Weights of a small contrastive audio-text model: encoder activation silu.
Rows from block 6 of the text encoder, named by matrix and row number. Rows with one number belong to one attention dimension. Each number is 500 + 50 x the weight over the matrix's rms, rounded and kept within 0 to 999. All counts start at 0. Numbers have three digits each.
# q: attention query (text_encoder.blocks.6.attn.q.weight, 256x256), inputs 86-171
# k: attention key (text_encoder.blocks.6.attn.k.weight, 256x256), inputs 86-171
q.65:515544593495428497498462571502497489499495482509526529440450469485540523497501499529465480463486500498467541544412496506512439440475490515499478504454501464480438487463483480532403480527526478498503553502402618499485502501506476428492500430495505452429494508
k.65:505506494436515456518503475436518499501508500519531488666532497499499543494493446506550538544596581509528471500514551524495507583501602472532563454504497530480505490509493439477487495524657599477500453462513502569499499434481581468519496493504508535575497499
q.66:436525471501520487500517502500509506558499500422488364512546530506505468524420499489537501439478507430456357474616483440479518557536508483523393426492490498501499534471491488444502513498629522385497398527532485436530487482477500525499510525505486508498487494
k.66:436500517513520559375393553500506597496498497464504519381394464501512493517495499522406529502477465490424548555477427447512495407474487465487503465466471381606499510503492515490505493513400508522632506506491519379494466505520462497511500495500348307500484504
q.67:507477478435476499501506504568499495514468500489549594347455505499555500477594499513444500503411445504465518578491502500547500474465553501343500558499505430500500475494488639500499396542401447546507541509495597510500502522505453499540490487477513443502539502
k.67:540506484501502481498499471451678540438510514495502471664559570592503504469501452449614585500511498490548480482501569533544486543500542573591538581644502573493511477504483467499525495501553419498501468467500457513506520418494506433443516525469586549531457367
q.68:532501462499516502382489372486517455402514463535552483527480489480547507499497522494500551499605504492470501453498543511512457519503356557575502505534492593436481513494452476551500573495527598498329501437511486501489494491501503494470529616512484565501507454
k.68:494548416413464554529525596410476501497479500612499506580516459482537490497517510499501447700503381499527475607521580524504596523581508510542496400499542529499459502584559508601516494486513495501432513512501511474500415500461498592526500549538471532495511521
q.69:493538429498503478500496508503438501465569551493492456512532531501501487494478524495565499417485482499533503506470486551524593501498545512581552453516485514464509500417500466556503538492531545478489462502510481496516478475501507478459506525518504572514442530
k.69:498538509506554531510497504501500507531525483527460499394422485478486594644496504497348498469491499509445544500484516471433588500504505400477501500514491554500484445539499419505483537499408520471458521509548464487508476531481500593500471511500435496477496541
q.70:608497487493491554403413504503503512432607542538478453650501484510490554590460621498504499448576511485482499413407654525507447521561366501584655446515508504466464501500340453531499604502528537487464495487552473496483519481577503452493521511557469603500489472
k.70:412492447394472501444566570499459388583486477508435501499635432457507501645484361529426496558495497524499431515545520499465656473517608488452483344458617531500500464477536465496611496463591556391491501518521538471501458503500453557539439501559464499497543605
q.71:591504521500478500501384595610474484503480472482596512466424419387549500475506496510490497502500500622540526530447500558539470480484460551450491622510505473496499441493501501557495443475361361499614573506491514461501519548601503494500502470502506318468533529
k.71:576494405485473488550514449460514335505510504493479583589578547487456507503496445407606502495594514511497460498539508548488503578535646540468553474522518525425491494519488464496550468528531498437397424382513407576630510488528533501546500523483594554504553490
q.72:501431521429365513500463653511406496499465479523591629368419445458499502418558503499417549530528471559585629514455501510643448436484475507437603502512497491507496479499434511555426439492440366514621567514486573602482583571573500466512501490503510308495517489
k.72:655499444493482411558572431474504302499500498488496504637642571499496538383516480367625484514510521543612453459570535558540502502517546534522614481550519602423508501500504467493509459498605458447476498462500452541542536488611557506507505505502554596525489475
q.73:548441478502515563488614340500502517483625501501468455670541521578465501506436584495560542530500429500512486496501501554506524508521506507583539450547500558491508492500491497499539529496588545490476429502558471501502495489499499500500505534537498567500392413
k.73:467488525538587575519498515498468560537426460502498509405422496430448508552585539557314500483502440501461553567522482493497483443506475520468482491500498563502499455490520512550491506462409488503493538549579525407452492510513503516505481465527382519445494528
q.74:500505535521426491566463500502494428511484507418507500501492529469596479499522455489501553553494498501559501609502435500505566495475517501497428502505473492517480498473524506499502483497488487502518515506445499414505499505479503510498517502529539430499496518
k.74:495514515462523470480499422450522495498538501501502494498488566499501498660494499500482543493499505485501541397499542508557517508487575493487501499491478489547495500545490521462497538507496515501500479498494488499481505514500484477459462506456572503476609501
q.75:504502352539513500493570434501543493498566610527488492540504502501478500529494512323522499500549499498503506485500499439501506535503499502529557456553497541399496512525494461500504604500501511498460445408504483478517490435495503500500511509517544714500445492
k.75:484496557507597535489500617441496514566495537550495509435397446470492497588479533628347380581389495542478553617494492390524495413500425448515526444499547556512512504554591517523503514442434456513501593559484548474477494511506496520575499518512444500419490579
q.76:502493416539567542498499465501505525506595484662477495545520531499479503504468634478615497498500500538496476459519597500504499574506468480586539454590497540417498527572463475498608556434480562501470468486509405521468484494492504507502506618526437590538409479
k.76:497455497505454546502509586543505502546482484419479451453420418394506431560500554453437470503418474504490553536498499437506547425500434501497532498496504533499511505500502559498559501500433492487492532508582566458453489579471490537541443499516435500468492560
q.77:492501477497512490530439501504501498462455497501555433586499511477496471520500574499557471462474510478547483546498539496545502500519490595624511468512462582475500508468484527528597525535473508465478519597515416466467488485505519507521514494528511599470499498
k.77:495504452502567506500516500484503502516525484539501525500479454487466501544529470508432498525486372517475523517488505543447479519535497498496518511449499475499490459503506542500500522580425509498498529534559498498498366519426499494500487612499502507486610539
q.78:496520548477476537444514455426517463473521531475530538530451410596442447500508512519491552554582490507498495384487524571509501572456617461395534562521506498490590451488477638485572505503461455479505528513471464502494454430435497489446457462426520494503512518
k.78:515509528450502589528482502489514640485519494500531422493449501507488504593501530609444533498514593486510510407502516564382467502621499549512475522562500429528503487486566487586534429464497561399501512620502471499500552477437506443499500526482487487480530477
q.79:528436500500523508448494502503500536496532537481496495516506486513496508547483502469538484503501456484498520507500569583532497501511496499518508429499443552534496499554500496497502498499465504575484556509569465509512502472525463621440504500505560552458508486
k.79:498492494498447509502499499569487497452487433499505507506500475485484429503521525433500477488475496506503501500494488516504504452500481555503441535501416538504503479488500513498493509496427476503425483515568502499501501516494500499509508497564528623520509503
q.80:500492465500524501500503473481523512446503515491479461545591550591498491506381500458545470445499512498545465487528499476475528518531501470544500444494461516501491521525471447498501568484554533426486452485584475502533489476492501466488499519519498615507413496
k.80:441501598519545546366491550520442533554486502509501497460474456462511502521484543491392491512440465503434550592481495456513547498504503423493503459451477508533491559504495503505427548551425526516489498537498524493472493555489471506495494490510453472470513597
q.81:499496465500522500501457501501500433509527545484488461625548482511482499507494506479538492416506546457499448498511591628493563501513519631622498450493499513403507509365515454499494566527498541494494459498510366481462499392500496501503509503511497538503462499
k.81:497499489499552500494493585541504484580514464495507499440445499435462501566519519518425500520411490505430512577474498496460498501538481449497499458457473415499534487617502500511502500547409493499492659506533498483490490545512505518602466538499396482471612535
q.82:497493394507554500477505371500521509480513537499496506554511508494456414528517501482534464529509501497502485454570511501499544505516559500518531443517503636508557470541494527483527509477499450499505491508509421502501496497460499535500485505484537594574472513
k.82:501501500501491562493472499542492498606500482493518502390365501502491430543592554498472462465506484498499513498500500406467469439500408562500499494504498499501493503497489644490518495513431481456473563530505496475504512517538503580486504500488452498501537567
q.83:418524504457403501593551595563535495678321510495499499443470472488509501492556383538465501517479496533508573503490375445497519474383631497410391509459504450568507481504501581444499335496474409537624509504501522508506501553472463502500477493493514370487553611
k.83:663511502511507494458418487456542495459515540501498530646544595561503484341500529435702502413540516466539508441483502611538415511492406503503564559531418496488500533493481628451369500516575471537476428481492469517499591498546501410451513477462572506524402302
q.84:487522450515513525501504444507589480498522520489482428507541506528488473531497481472538586501500500493509450461500497489466531597514551501499511469480493574510527566511500499454521512500509503471496461501531404496499481478458497500495506507528499523501498466
k.84:499501543504499504497475551537511599494501496502510500393450502442494478505547519513439514498461501451493485498488472499483495480494491553487484525496421414557488501595499521515511430504427509495617536505496501410497482538510440504491500496514489403478554495
q.85:499535402499530486504529498456508511501540503551493478549507624496501507466497599334528501533502577529500494483548498506499476512511511570583501421633476513504498525549571501494616512470544560503498443481536490500502459447474569514504500629523448554521440494
k.85:465494435501481556492501569556502504527506500485502450474447453494437392522521548489336384505503451491499572502456505535407498468503423545425517503502480497523502499610574536498517440525352479442499539501495508503416439525505461501501466535492461501453520541
q.86:469494459500536505500499471542501573422533504500453479559516664492467497518409508476559469497490501496501450444532470496499555588507502478554568426492494524500514518501513490448511573498563529493463456487582432490498487472494510501500506522518472669535481508
k.86:395516572521514549481490587501519545522492496508501439486471420528500450529489559504426396483361453499495557529497496421594507448490418363483502517448493508582430522507497511495390542517479504521505517511488546422434472623500381499481500467471410482482459507
q.87:488489485546472486440484497487446496523503497497476408525519514491470419496469501477625503515498478501574425503496496501512508497536527502630545485560499540501518511493546477505503509501596521465451450491471480479460487490586566512460501541537420530501507500
k.87:493491510505494527496496511500502496503491484510430505464488476402447514518441538500409486502487478498473541524478502492499549477500464491495540520495496516658496505525514452500505497499422501483485518493514564491494481524490494505533488499445442494468498532
q.88:497511562501452455465546526512496498503483516458533550437469482461508494474611499461454500524484469542542514516497425505526531482474501494474480515499451465492501468461502541489500485499454442584567530515495538466484508520517501501486413480441475477514500510
k.88:558519478533450516507527428477550476465515501534495484545532514553486494432506431472590498499518516428536495455491526551547491551474523467490539484504522509447506561539443487505532516511532483495478465461512496510501571491496542445511528502479546556542514500
q.89:408501572356487488502542494471500484560451450412509520457469373542503474484514327596494495512344517500501489513500460423492519490416552499454385522385506331603604496501501532390420336500465478572613436508532520410523482513459500516498426459477603303450572544
k.89:574516505562549447492447480485511523411501500515510504531473504535496555401470559492587607486496578487536510491497500487501419526522427496496548613540440449459498561444495502497344505505549436552504462482500496616481655496492578353424502441539505474511448379
q.90:499502507471451499553505448500500496505488535534503657489496566493525500495511481480478440608482494506506507508556500414496489479499501498353495549494437498500509482477500549446505457499423450511613509450504543523501475511501502532481444495453573453499500517
k.90:507521493507559500464376485413557493427510509522542494505509520579500427488499486473559504508535525451522503451450501500495528503478502498474548577525516522482502529551437474523504510520502426581500495499506466518499551433499525476431544508489563521502608428
q.91:496643477564506501503502488487507591519501489493447483437518514539505490509408485484531501507480501452523357499618460498500525505529532497611409494496489546523511573499501499501509509485507499482498386496519490497560421495489501511483498510497501500499481528
k.91:455581523513513512465465543509445539509500497510478508347453443501498496545507503507451503482478487492496552502469503487479455489481474481443537570489413463509485543567457503497487477502450451509508506504457515502481614499500477510416500661484479393436500390
q.92:487495496500501506503488608514499464572499437483499569449487394412543524505513410500398563501484534499501521494502500510434488492458549485501509565392585485547497452502491517432334469521501499511568514498549527526510499582510463495541458520487549435454498506
k.92:477506503505500442544498505430499499484418486477495500514497520515524489430503468464576605503502499461617500547547501468507508491498563508570495539554499477506517512490549473501504461486532410625587473493492507546568546489576493506515539428501533493519498470
q.93:528538409500499525498516452424490506469582558549467501624502493498476500509486559497514499497541486530492548492505503515538499517542476501644623482561505567498419558513505486503470576422519522496477457516548477486492493470500508482469532504615443564500494476
k.93:428484561493422546522654520555465500537464398472437495483492451464507533491473487501453454509484461498485584524502546501455498455501439483500480500501535542502500454494521466488496498481471590466491546489575553463503410574507489572505425472561436483495499563
q.94:572511624499501499478476502503567438520550446491461515433495442463499571484484501574445536526563536549468552485444503507492399503486471500453501495498553478505480501501463501496476411547493501515532558500461532508483568513510490496570500500497477468430492518
k.94:517485484515480431563527503588515414438506500449498533525518497500544500441561444462541482525520510502500423491568499525501496498513548550513501477515518440413520475463532493506551456404555497439499486501507505503533523483531503561552515482542522492517514493
q.95:463513505516480482503504498496500489509459541408525541474496452499495478479523332501524571514496476442504463486499477501442499496499569498437499546481504502521624460500519587412506497557435454542546507501504510463503449495403462500500434502500505465504494518
k.95:483482499504536500493429576444540607481519508505494484501507518556498405502503486471516517474474523474562511435466502504483473523502485530477502556519511428493502484504495500498497500503503493501504510493451454509459558430501542466460512510426499500514479442
q.96:496467511481509533500490597507470503520485484505506521385522452460519503387543493522352489511478491518530535561493491476551438478456461552399527503501500487501481409384511514503427462532493490515506526500357504549493570472511393442545515441504509403503539502
k.96:620446491499505453494534356486510514529506475502443498530504462543493534517535480509483582538577503505464503339510537572495493631501535464499482445481554594507567490508410429454446499514514525514514506492487473572486491459383503520520514526504569514510500518
q.97:480499485611518526510610474489531510498522504461464488569501510513495498597484515506508508501516501435413425433502490475433509514539524501564556485503511526503503543500501499470504574517505520463398486502550498531506479499522503525498488567462474617503470533
k.97:522537522490464508534475528527511611478442519479514488500502610488587492416521537583525503542503497500547505502537464457521488358505435544527499526534421467395517499435522637583501477457494460493491495520497498402501501514556526502481495440514484502480507483
q.98:514432549485500470488485569500473497592456484535528623430498518484573500493528498472502494446494502516562586537496499499594505491491499495464533528508454495517502498506489472447495465494486472539568499498494483402502546525499503483508427482498597438498520499
k.98:479505507554492478459512488429490515507507468505466512504547455606529522499472458413488500499470507440504517496473602544499558572506582445495499452480524495501546498511498433425505545603511544522536537475497447492464504512420475516506559536509511505537469485
q.99:505506431570436482495519481500643573501483528555505489530525572500497500539482607485663559583497513485502468380600615499425542533711444455551497498504478602493508558606490541497544632493593566418500459492550488502498462395474652500457494682476500643499390525
k.99:341488535499562557497467689564458559533430514490495504408495500450619474498444538594434471502458452432523476626584381443501504369500462525497303519456473323555500434489685531548487466490495500475480499497503555305499503605465412500443446482492487376479488492
q.100:503539394503522569502464407545563477574501451499511491560525566508449503544526482437551457436501648499494461491513504499473506521508496452499502489505465519458499542516448475462501534471523532448374439477611473507483471449487527508544480547519479554493469505
k.100:462496491516392513483473516483418514410474615487504544505513508488500488482499568480514495557526477488559504507496448501605498423480494510493448524519457512482522504502502546508454461501549448506485456514471536519521513498520481539468487500498493508486485485
q.101:500514522509406512464518508477500415421498624489534542540565498606470466461508516510488476495551471498535518494453513538443536486487508525493597523526498487474641449496494537508535493515492466502491503514485506555527522509472466506460475465493508505504384497
k.101:500516566500507507531471501534503555499544502510498488490427503518501511545542509414505517428492510499585552537469534517499502499448449531513537500500384440493499498490482528524462491498485486510504512506538481473503520482508500367460494507438509503483587449
q.102:502483452506529500496415501534498550564469406572497513481433522489539472504501460503497512513424550541461468466484469501512500510589494495473471468500389497590489537501471424501481496500514500502508487476525458462480478504474504495500514507527492509541621531
k.102:424478503538500498466517515422496554499501485453468542501490446502527497498451482525479436537512510499472501518525553488493533479499533504441480458479610568520517563519526463409503498519513514516508418396438589518498491512510508537586531500523453497499445503
q.103:498476483407505497496455512575492525574471480532520516417474516466543478508495486473511510503480503564562441536499501484534406501500461504486373492448503499547491509494513484488524457500494514511625498485467441461501499507495506414491582510504498460494610492
k.103:481487486508519500503521492460478492516550436503449496499511405500496498499449474519489426513553523501471479496499505483482517576513600505429487445480599580527496500537499435452503498518509475500509477461468478544497496546407487521508510572451504521516492512
q.104:512491499487468484511490501533497598554473482525517512401485623489545516563532464447585500446403577500538432553510472498544583500519495481533465505577330489543423574496499459534499484487510452440519511475500431481503474499487502490498548557499516510497611514
k.104:455367513526540502418524431451515499507496481437389583504586372523520501513360461536474409562499500479453521513507568445481549585503554424469502478465565562571492524553552468483476537544552524530536382445444524512497494505463500529436572531569500495521485562
q.105:503375614436490445406473568502424498503503485529497609409497377429588501369518405519328484496525473508493579512483521543579456521485498501474506524498515447483507459500502510497458504513463485678528539454380509515488516521509452499580491472457504436397511520
k.105:633463460480405406535542331489570488513506485548483494496528458554470515500513491445544581494500557529523496496376575600488508671500535570481624471674497528499506462518396456428583500552505505507530614511476469552491587499515527492508498423502563529521523539
q.106:501485539516499507497508500468518437486530498497494494520496397516405500489462595611383504512530383492484522476499561494491470492502502497494513531434591500486500473477504553457503517535479541502499606517461554495490564507499575581512502455484497466505461419
k.106:528499455473460525543500501610509484500512442522602496536472497498463484496547524535523498497540503514522469480509498475554372463501496596490514512470453500451428415443542496483515486395385468426430547517501497535499500475588473499573393460493500498422507479
q.107:484498541496492497495485512506472482514513467515519504472488344489572501480442524545432492480564428488491533528474494494507345492488481501496500531488507497524483475488487588492442440526511464494512506481463586501359509576518480483526611483501504444559533507
k.107:487488468398502498496605427492563475529499491497487491522503468431467505505501514583487466505515607462486488511510526524500466559522547499506482462526586542520437465490518467416547468506512499468412557505532499527500491497513502584600484508498497471520556512
q.108:472514446490474424501499433514562548521471500516607539497507644471543501566585483437622440508484620499523459492510444516511500514543500500496499503614293518526503531501504444562501556505501487497418489464511319510515498496490559509497409544500498573389531593
k.108:491493498517575614373474500384428502497474498449458528492603491566532513437489482496527474496504464504500518499487500488512568524485507551482476496487410542541501448532475507499498491552596436525508504491497574501504562480488516510425619593501500601617513513
q.109:500501497467471450510478507538466539621415485522577514404463545549589502427479402471598495501468550546607424564518500503558500539496500566545492480560361484515533564443497501528500463478506493501501498487521389517500426483486471430498543481503538528498558575
k.109:500499502517530510410467466403482499514499446481441558505481463621497536517470463476494465498452511478450500523423514506451587667501504429473503363469498561550454508570494398468491598527492522526523493489458509493495511509437430498487549576513508504521498542
q.110:513474457510497512502506464616502542509486499498496506500507614498603470577528445303618495526491583499445439490556478504496533432516531491511503474521399523520503566578489439481500508496539479501413457474550493500520473499485506500463499549391484523447524556
k.110:493403494526466512417421537375457533486460525464423518474512502520551502433434497481513504508506402445556513511494465498498508491500445481471494503501501500530534537531450563538470499513498405548546453484454521502503564512503493584414503440519563503500399416
q.111:494581503509515544498513377491568443474538499481472425498532464553416498593454514511536515551487488485494488470504508490423511552533506402512498494488497500487509514575479501501503551475525512484480496472520503489494500477482572631451498574499500494562486473
k.111:495572525519493450535477535550415519510503501506541491476445522445501479540509478514461495495408506500518486537496512520499470354500479545513390547465478325480500427457650516538497497452461558467466496504543477381499491500546422501491423469482431473513497474
q.112:406487519460489474516456500565443527587412494527559532450499551494582501500543371478509453457409497498577497534495475505532500487378500499486466504516394497526501521433518464501496478487479480506535456498514468456597507463499509459549455499504520510494614516
k.112:482510519526571456433503469310482604490605441496456492460502462644472506505475456378490499500446507489466520512493501462451547654498522439525481526531572516542500542529502400485503474620520527552600479474414546526482634521414587496495539598507532488541469520
q.113:543502433512527535504511429504544531505617498497475372502526496534430500540441516530560529495505504494457475427504502502449496511566500435526502488527511523499499519501423573480583603468532575438447469500504578466444483477494529507484542515504350580610501525
k.113:422496496424471505527429591552445492486481563502548503515501536434588481499509569509511504504524503452521445519564462522547459288504440537507500538503501472497479504455640512501499498474508495487469454526479506502533463526562524558497431453540409492468499479
q.114:545528556513541499498576538436564435474542474524476427524523370515404485460448608586453530489523377496514556506580591498479499501526500509568523523448613498461546438496500584513529503506497508486492602501476631493484548514483492544568503440488499457557491442
k.114:538535499480499470570535499564542448501524512534639394533460532347479490587530529507415556453547562547522421500502482540536456479560488523458512577534508496448471486501584509515516497473385487394444584509529472506505434423554529486497431464427469501409509499
q.115:481562494555495526503571470481508498434572500487499455504539494540344496497458522509532502509498496484501475492600603480335464504534514497498500498495504498477538493493469538527627524428626542453511483538604504439493399539516537525417483512518482526642326499
k.115:477587561499486485536409532577526503568501502518559472461441544441500499502521540497382473484479500501516509526575490488500528335482447532508441559487442429479499500475600523610494456451477507455454510583562477388484419492547504532486457551467443478468540476
q.116:480528544498427545496501561469497491462577372520466441504336353539465512534474626667447578480488446583567518501520595486498490489548501525520441497484601474414435476454548626608491501520500498476497538609514646494457511597529475465517530472561385461511505509
k.116:519500500427498541554524496592545408530522506611578483534487511423483477509514509523498506538504517527499484485547490510519460497527539506522564463518514510483416501472507501496509510483478503491495503501546468509619358426514496540542400513496472508438505491
q.117:504481563501536449403486530405428441524502405570525531503436428456496504480523455534416482488516451497516544533458500474550389540451491501507517502501534488466487466477505532500497476511454468609557533522485514501416511515497483535499500473489452415506603498
k.117:493562497470500494581532389491471412511513363610496482505505434532439505517497365517496470490492502513435489509509590504483499594566518504499520464500532583486466393495473440487559455512439512496457575485501413494448495499484500546519439525496504526517522533
q.118:537500468500518605612567489500532509463499515463477478496501518554427497509456623501648513549469595481456467427546501499398511509543504486523493510498453615498583626529502495459639541492537510411478500498605498490467492479488627514402572586508519516512482507
k.118:502504494497534575511467653527481475488470546498495525493555463441506381499447528507474505503513473498487502521509404367554470342490467529500401543484494375496488519519541557492525499476469482492476485456500505497498466503534400502491510507489494434435492466
q.119:503515501519496498503625506462504336499500517489479473519540480510435498490451524539482495489514498477488508417497517544391507500471503502502598500491573465453493465593439520501506570499505510489473493515499522550496499506509511500478469466495501494506450521
k.119:510543502490498502582483504543487509424546536496544426467473565475503487490524510497519508482502500504545409551462422511534539435502437511555464547526408405464502483454565607541497536461499482471504509564525492415519504498555520483487462483460498498502508473
q.120:505363490486476483500481539606477492528492511521555588464484512436547500479634450479503487505477504543530509538495514496605495498431506492463490506481465468612510503453566484503495477497477458582540554497490488497549499516430511502576494500517626505501526518
k.120:471486496501532494476512473447467499510514370470364504497614460729493521487478484471598465501484507495482623394486536473496535573472467462497541447496529523462483449552465453445503501558506506483539501468488478507459639525470474466442517544525532559530495496
q.121:583506457482459502500495484670499573563476486567519531479495559484618515523532480439580425499463570509508436536501465449607558510517497488552469467494419501531480576482502438501496500536501495504490486498503436463523478499485508433464500552474530517418608513
k.121:469467505520486500414504495412458444502477493456440565489509445553462509504402463491571494541496494466513511516506531447515561570393540462458439440461516593567496530530459537419482479584550498585500445444490595504497508527443493474477580565527547498531474516
q.122:500534396580510489592511449526510511491566496467511468584457604507488497587471503470547557522503541486503427379539631501419541504580504497621498499516489492479507545505471533506567494444541552469467462492547489492517494479414569502362425523479500634501465501
k.122:488459528499501509502462564517491543476475643403525498475457522432513480479501546510487507511413421441520512591577468454443474428452460455528480546426447364512494516482502564548481498456402523502506419512500637407496507476608491499444488503570494498587498426
q.123:488576480517581500505540464494593498384622499507490473523506485535444499521467546514507541500500536474449424416598517495445496512505504481567502497456507506500506505500492499411497532505505539484476490564599505500511438476488491555514475595465492521501377507
k.123:411498520497480508598458560548427500470482534425545486415505497451501385474514545510520570508525441499535443544499462468537448366488480559511495558464417331482506447442508542541536510460500519490570489545517540454523504482535512501488434460517495481467490487
q.124:525409499415478502420491583510484498572412476529544556443449513448594502451539384485522504512508525518561456679467535498594447501505498495477417503513459474539505526428498477507501438493559478509546503493501457438475460516443570451499602522622538399494596505
k.124:464456501500620585442532495450475479563502463504439502577515383576510509512505430570462470530562498501386503513508523477444533639498530437475481415485603562592473488572461425465501498525577512513513501472496512628482499517425466515484533527502487514535495620
q.125:516564496519492500509539488467526416399596511464512494557501495554419445499404599527476496479520492475496502468500525501336501519498554511540524488499547552469505487510432532503526534515502506464462504534488540557524508502514492514491470464428493499505422512
k.125:532535519492456426560496504542510502495500543489569411520507574426491487492545524490532602474503496504546481512492460502557507413503475498544524560538413340446535440438494601589569500451476438473544499524559501501480505481562542415417500478458464497478540381
q.126:500529463510509498500572422502644425484500535467497480533520543506424501500489575432552511505495522483489473421526561495367537527522510493513503489497493501510490580529442547474499534425604517470468384435610496516499467453459614561474374518477503512500369506
k.126:382538616588502463531474570533499593497475589410468469428486496485502449483436533496485579472326429499466495673491475396548493361501471535629501514499420302518573484451488564533491497437440486512511515698468506415478446533599460503518498468526388422605491441
q.127:548482554516535499498537560488447525517543475498493363500494335515462497486475525641437582480496389499465506578490498484461391485480499501515502492459594459495470431500501567547495502508499517490497542529442657499468499518498456466505517447500509471596472487
k.127:516507494485495458603539496563518490589527501509533473513467441424484554536490474525413514484499509553488407399521505532481450509514513456530505501518494497473498501467500485441498479492436535461489505508532443497485369448514520481517374486495502512498446501
q.128:497502512489494544505527511498500429457517624472455500575514449513448534363514511511497478526545467520528515510499553538503508478424490509489499515524536475481512462526485467492539565497482440580487509526479508508628500501507474499507503468464513499504501505
k.128:508432545441493495541473497554562500510552509525565441498453513531500501536620508517474593489464500574530477506450526532434476570480406568507510515565499471481498472484502500518542483442437496404480632524501381454492507387548570475499498490466457482489627487
q.129:525517547540497498480495556495481436375602541493510481518511490515473477437528584504501497515572467512521580527498554588507520415495526514530506446510515503435586474496502577526515531480472384415509498538484488556504507502516460494496498481500609490508484508
k.129:516512529498489448489477433512520508554531480581528461493434521501482500554491532481412599474461517500497490493357505405492471531587470534503516555499469458495517432502487497536514493501400509397502680550505422468502475501503484448461509491479500483473544490
q.130:497446374490441553510431494531484547661444468508499518498456486482542509662512445501512518500499521531489404494450409443496482515649499467482477501497514509542467531470500470478469490507485566532499481465510499488422412496480523369576501530501413514481518546
k.130:486447459383507534495527501440507461484463584350418531518558466433514499486473590490501414654566476470564509515558495536505448506493522466514558480460575553531506529509563502475459502496657493503513432392479535628514496567467500543464508533534476530527455430
q.131:497495528501478500496507500379440410419531656498491503558618448503464463368486523524475552555583418501509628512500550545528504466413523468484532499524558523485577449505498562499501504437476454534499561524397504644632529501533498499504498453519508498534462484
k.131:522511506463499417558466499690522517523569374623583421450402598521491492521517535530503549389435658642469499531468507510498452495524444586550517527571286394447460487404449498550625582499277505426500570536579365489481416442549527333500500429486514483482532479
q.132:509538497519468492525512494496537499497501477512540487556502506465509503553476492486519513513477578458513467393598490489495517510538468466575528501497503427455430578508497461513522505497521540476524477500625483467489471487502533493484496553497590562505467508
k.132:493525489501460506524487579579489501544460477385482488380481519499539524548454501496472519481472528497492483494503482444413511491502485481443487504419507478516537488535514500499513499512400451483550500512455526424544534498498455532494517527489452442493509562
q.133:501509361502509496499503493502580555511497450575562441498395526492517475568477519495516519543476570516374422419500442411495500499527504472514501556496479485499499642470480502492505579500521541423503412489526501464497365408507568471490497512500452513610499463
k.133:489622483522500539428518543498497508499435570397463504413620500482570438528449472490494480504513509389484363507642464483462516479523442479463487499377544487532494513517493477474507502500592505539517436514457551492516479445481500560499509584504413403487485495
q.134:382439512502478508500474500442452499477500501501499526440497489559499489488523505500478527513502472478503530597493474505582554493491500572457511505520519541484520438500501557483523518590418458524497514563442515530597500548525504498514507472501499504501530564
k.134:590545512556547560476491499543506388489536498528505497577506489534486542479502505502615370388499566501512501430547497506536498504464498573454509503545449502437486497437493439500521614506497495499478515422473349589484503501507505471426508475434516509502538490
q.135:478459503504481619472463505500327496415503553424492541505499456490487485472548501510390541500532440511518615622490507509512500456501541565491498504481547577503533454492523543482457479500477426523521541504455500568594515531513391516513506440502497475500598487
k.135:515494492453504486494499425476523446422611507553530502565539484524488501466502540502540417516497461598507577500502518500500488528471501474518588534534446518429478504472500509507491549436595492523460550496474472532478474502525640388439527467454524577420550474
q.136:405457481514519501539500455499497642502501470505496554501471533527498501571536448497577506499476523499427510476437430396476483527496486463390472605481488569549465542503509486350566499523486600554476441482417483474390362495480511500517537628501412523469511491
k.136:485545489525501544472498514554487488433398563447490523495561482485506509507474574552562402510541489486493500512640498484537513388489499525481479483497581532517417523518531511472380497514628496513501457473407526513510458513477493512499515535519522410412474419
q.137:437547409487453512495497482526498550623474445512445495459402501478503554574458485488467499503475542493388450499503409503497516529582475482529469566479466498523432498506496463502494500532463605498460490496508489486496491499473513500499503531503461502497514595
k.137:485487488531486596437534569478398493455495549479472532524672476500501483452499472492564477611665480499578499511566425486525494513491555451497459497489547529488479502508567512363415554502611494656463324453404535532502447477470498632471499529534509534499468520
q.138:569562493452506478500513493502539499506493473529530458508483533507502503517475479424653523476488623500497445487587548500477498482527501467548502505501474448467466585506500469535572610487630628316509414498541498514490472426478542478487501524462507495501397479
k.138:416520494494497547501502551516469508552335465416399486363472401511504516550435474501469480518498514477414448578496499373457597372540402481506396505387566401571515526494500484497516480523506515495526518618474562426598501502491365541481522553503308380490475564
q.139:565547492497507490500517535496541501502493501497520446578500590443506518517478501489639508432483532500432386438513620500485485499527471378584523500507483465497500545504499466580517581412518533416512456501542500459499486449502494535427443517498500493507447501
k.139:363524493499501552521482565532482575547501501498471503324423507502580500664478500500393565477431522437414402542480487398460504449536479457470424516403492402507594485501495501485503496590400498479507513567541502418498495506500476529489515519536463442472485553
q.140:529531480493427492598492515590544533570480436506546416401451541421542510539505467488543489414454568488495358498517486515493455458582466471659477460529440481487390554547523387567501486452500555401470458490587497469483483485502512499488501548509559479457499498
k.140:494499412547401510385526501472483479485472417419447586490502495508529533523452453438529487549499498486504499500500479431485585509532556428447493477360572593544504523628500506466501539542556479548626441435509562488515493524460493558500497518517475497523497553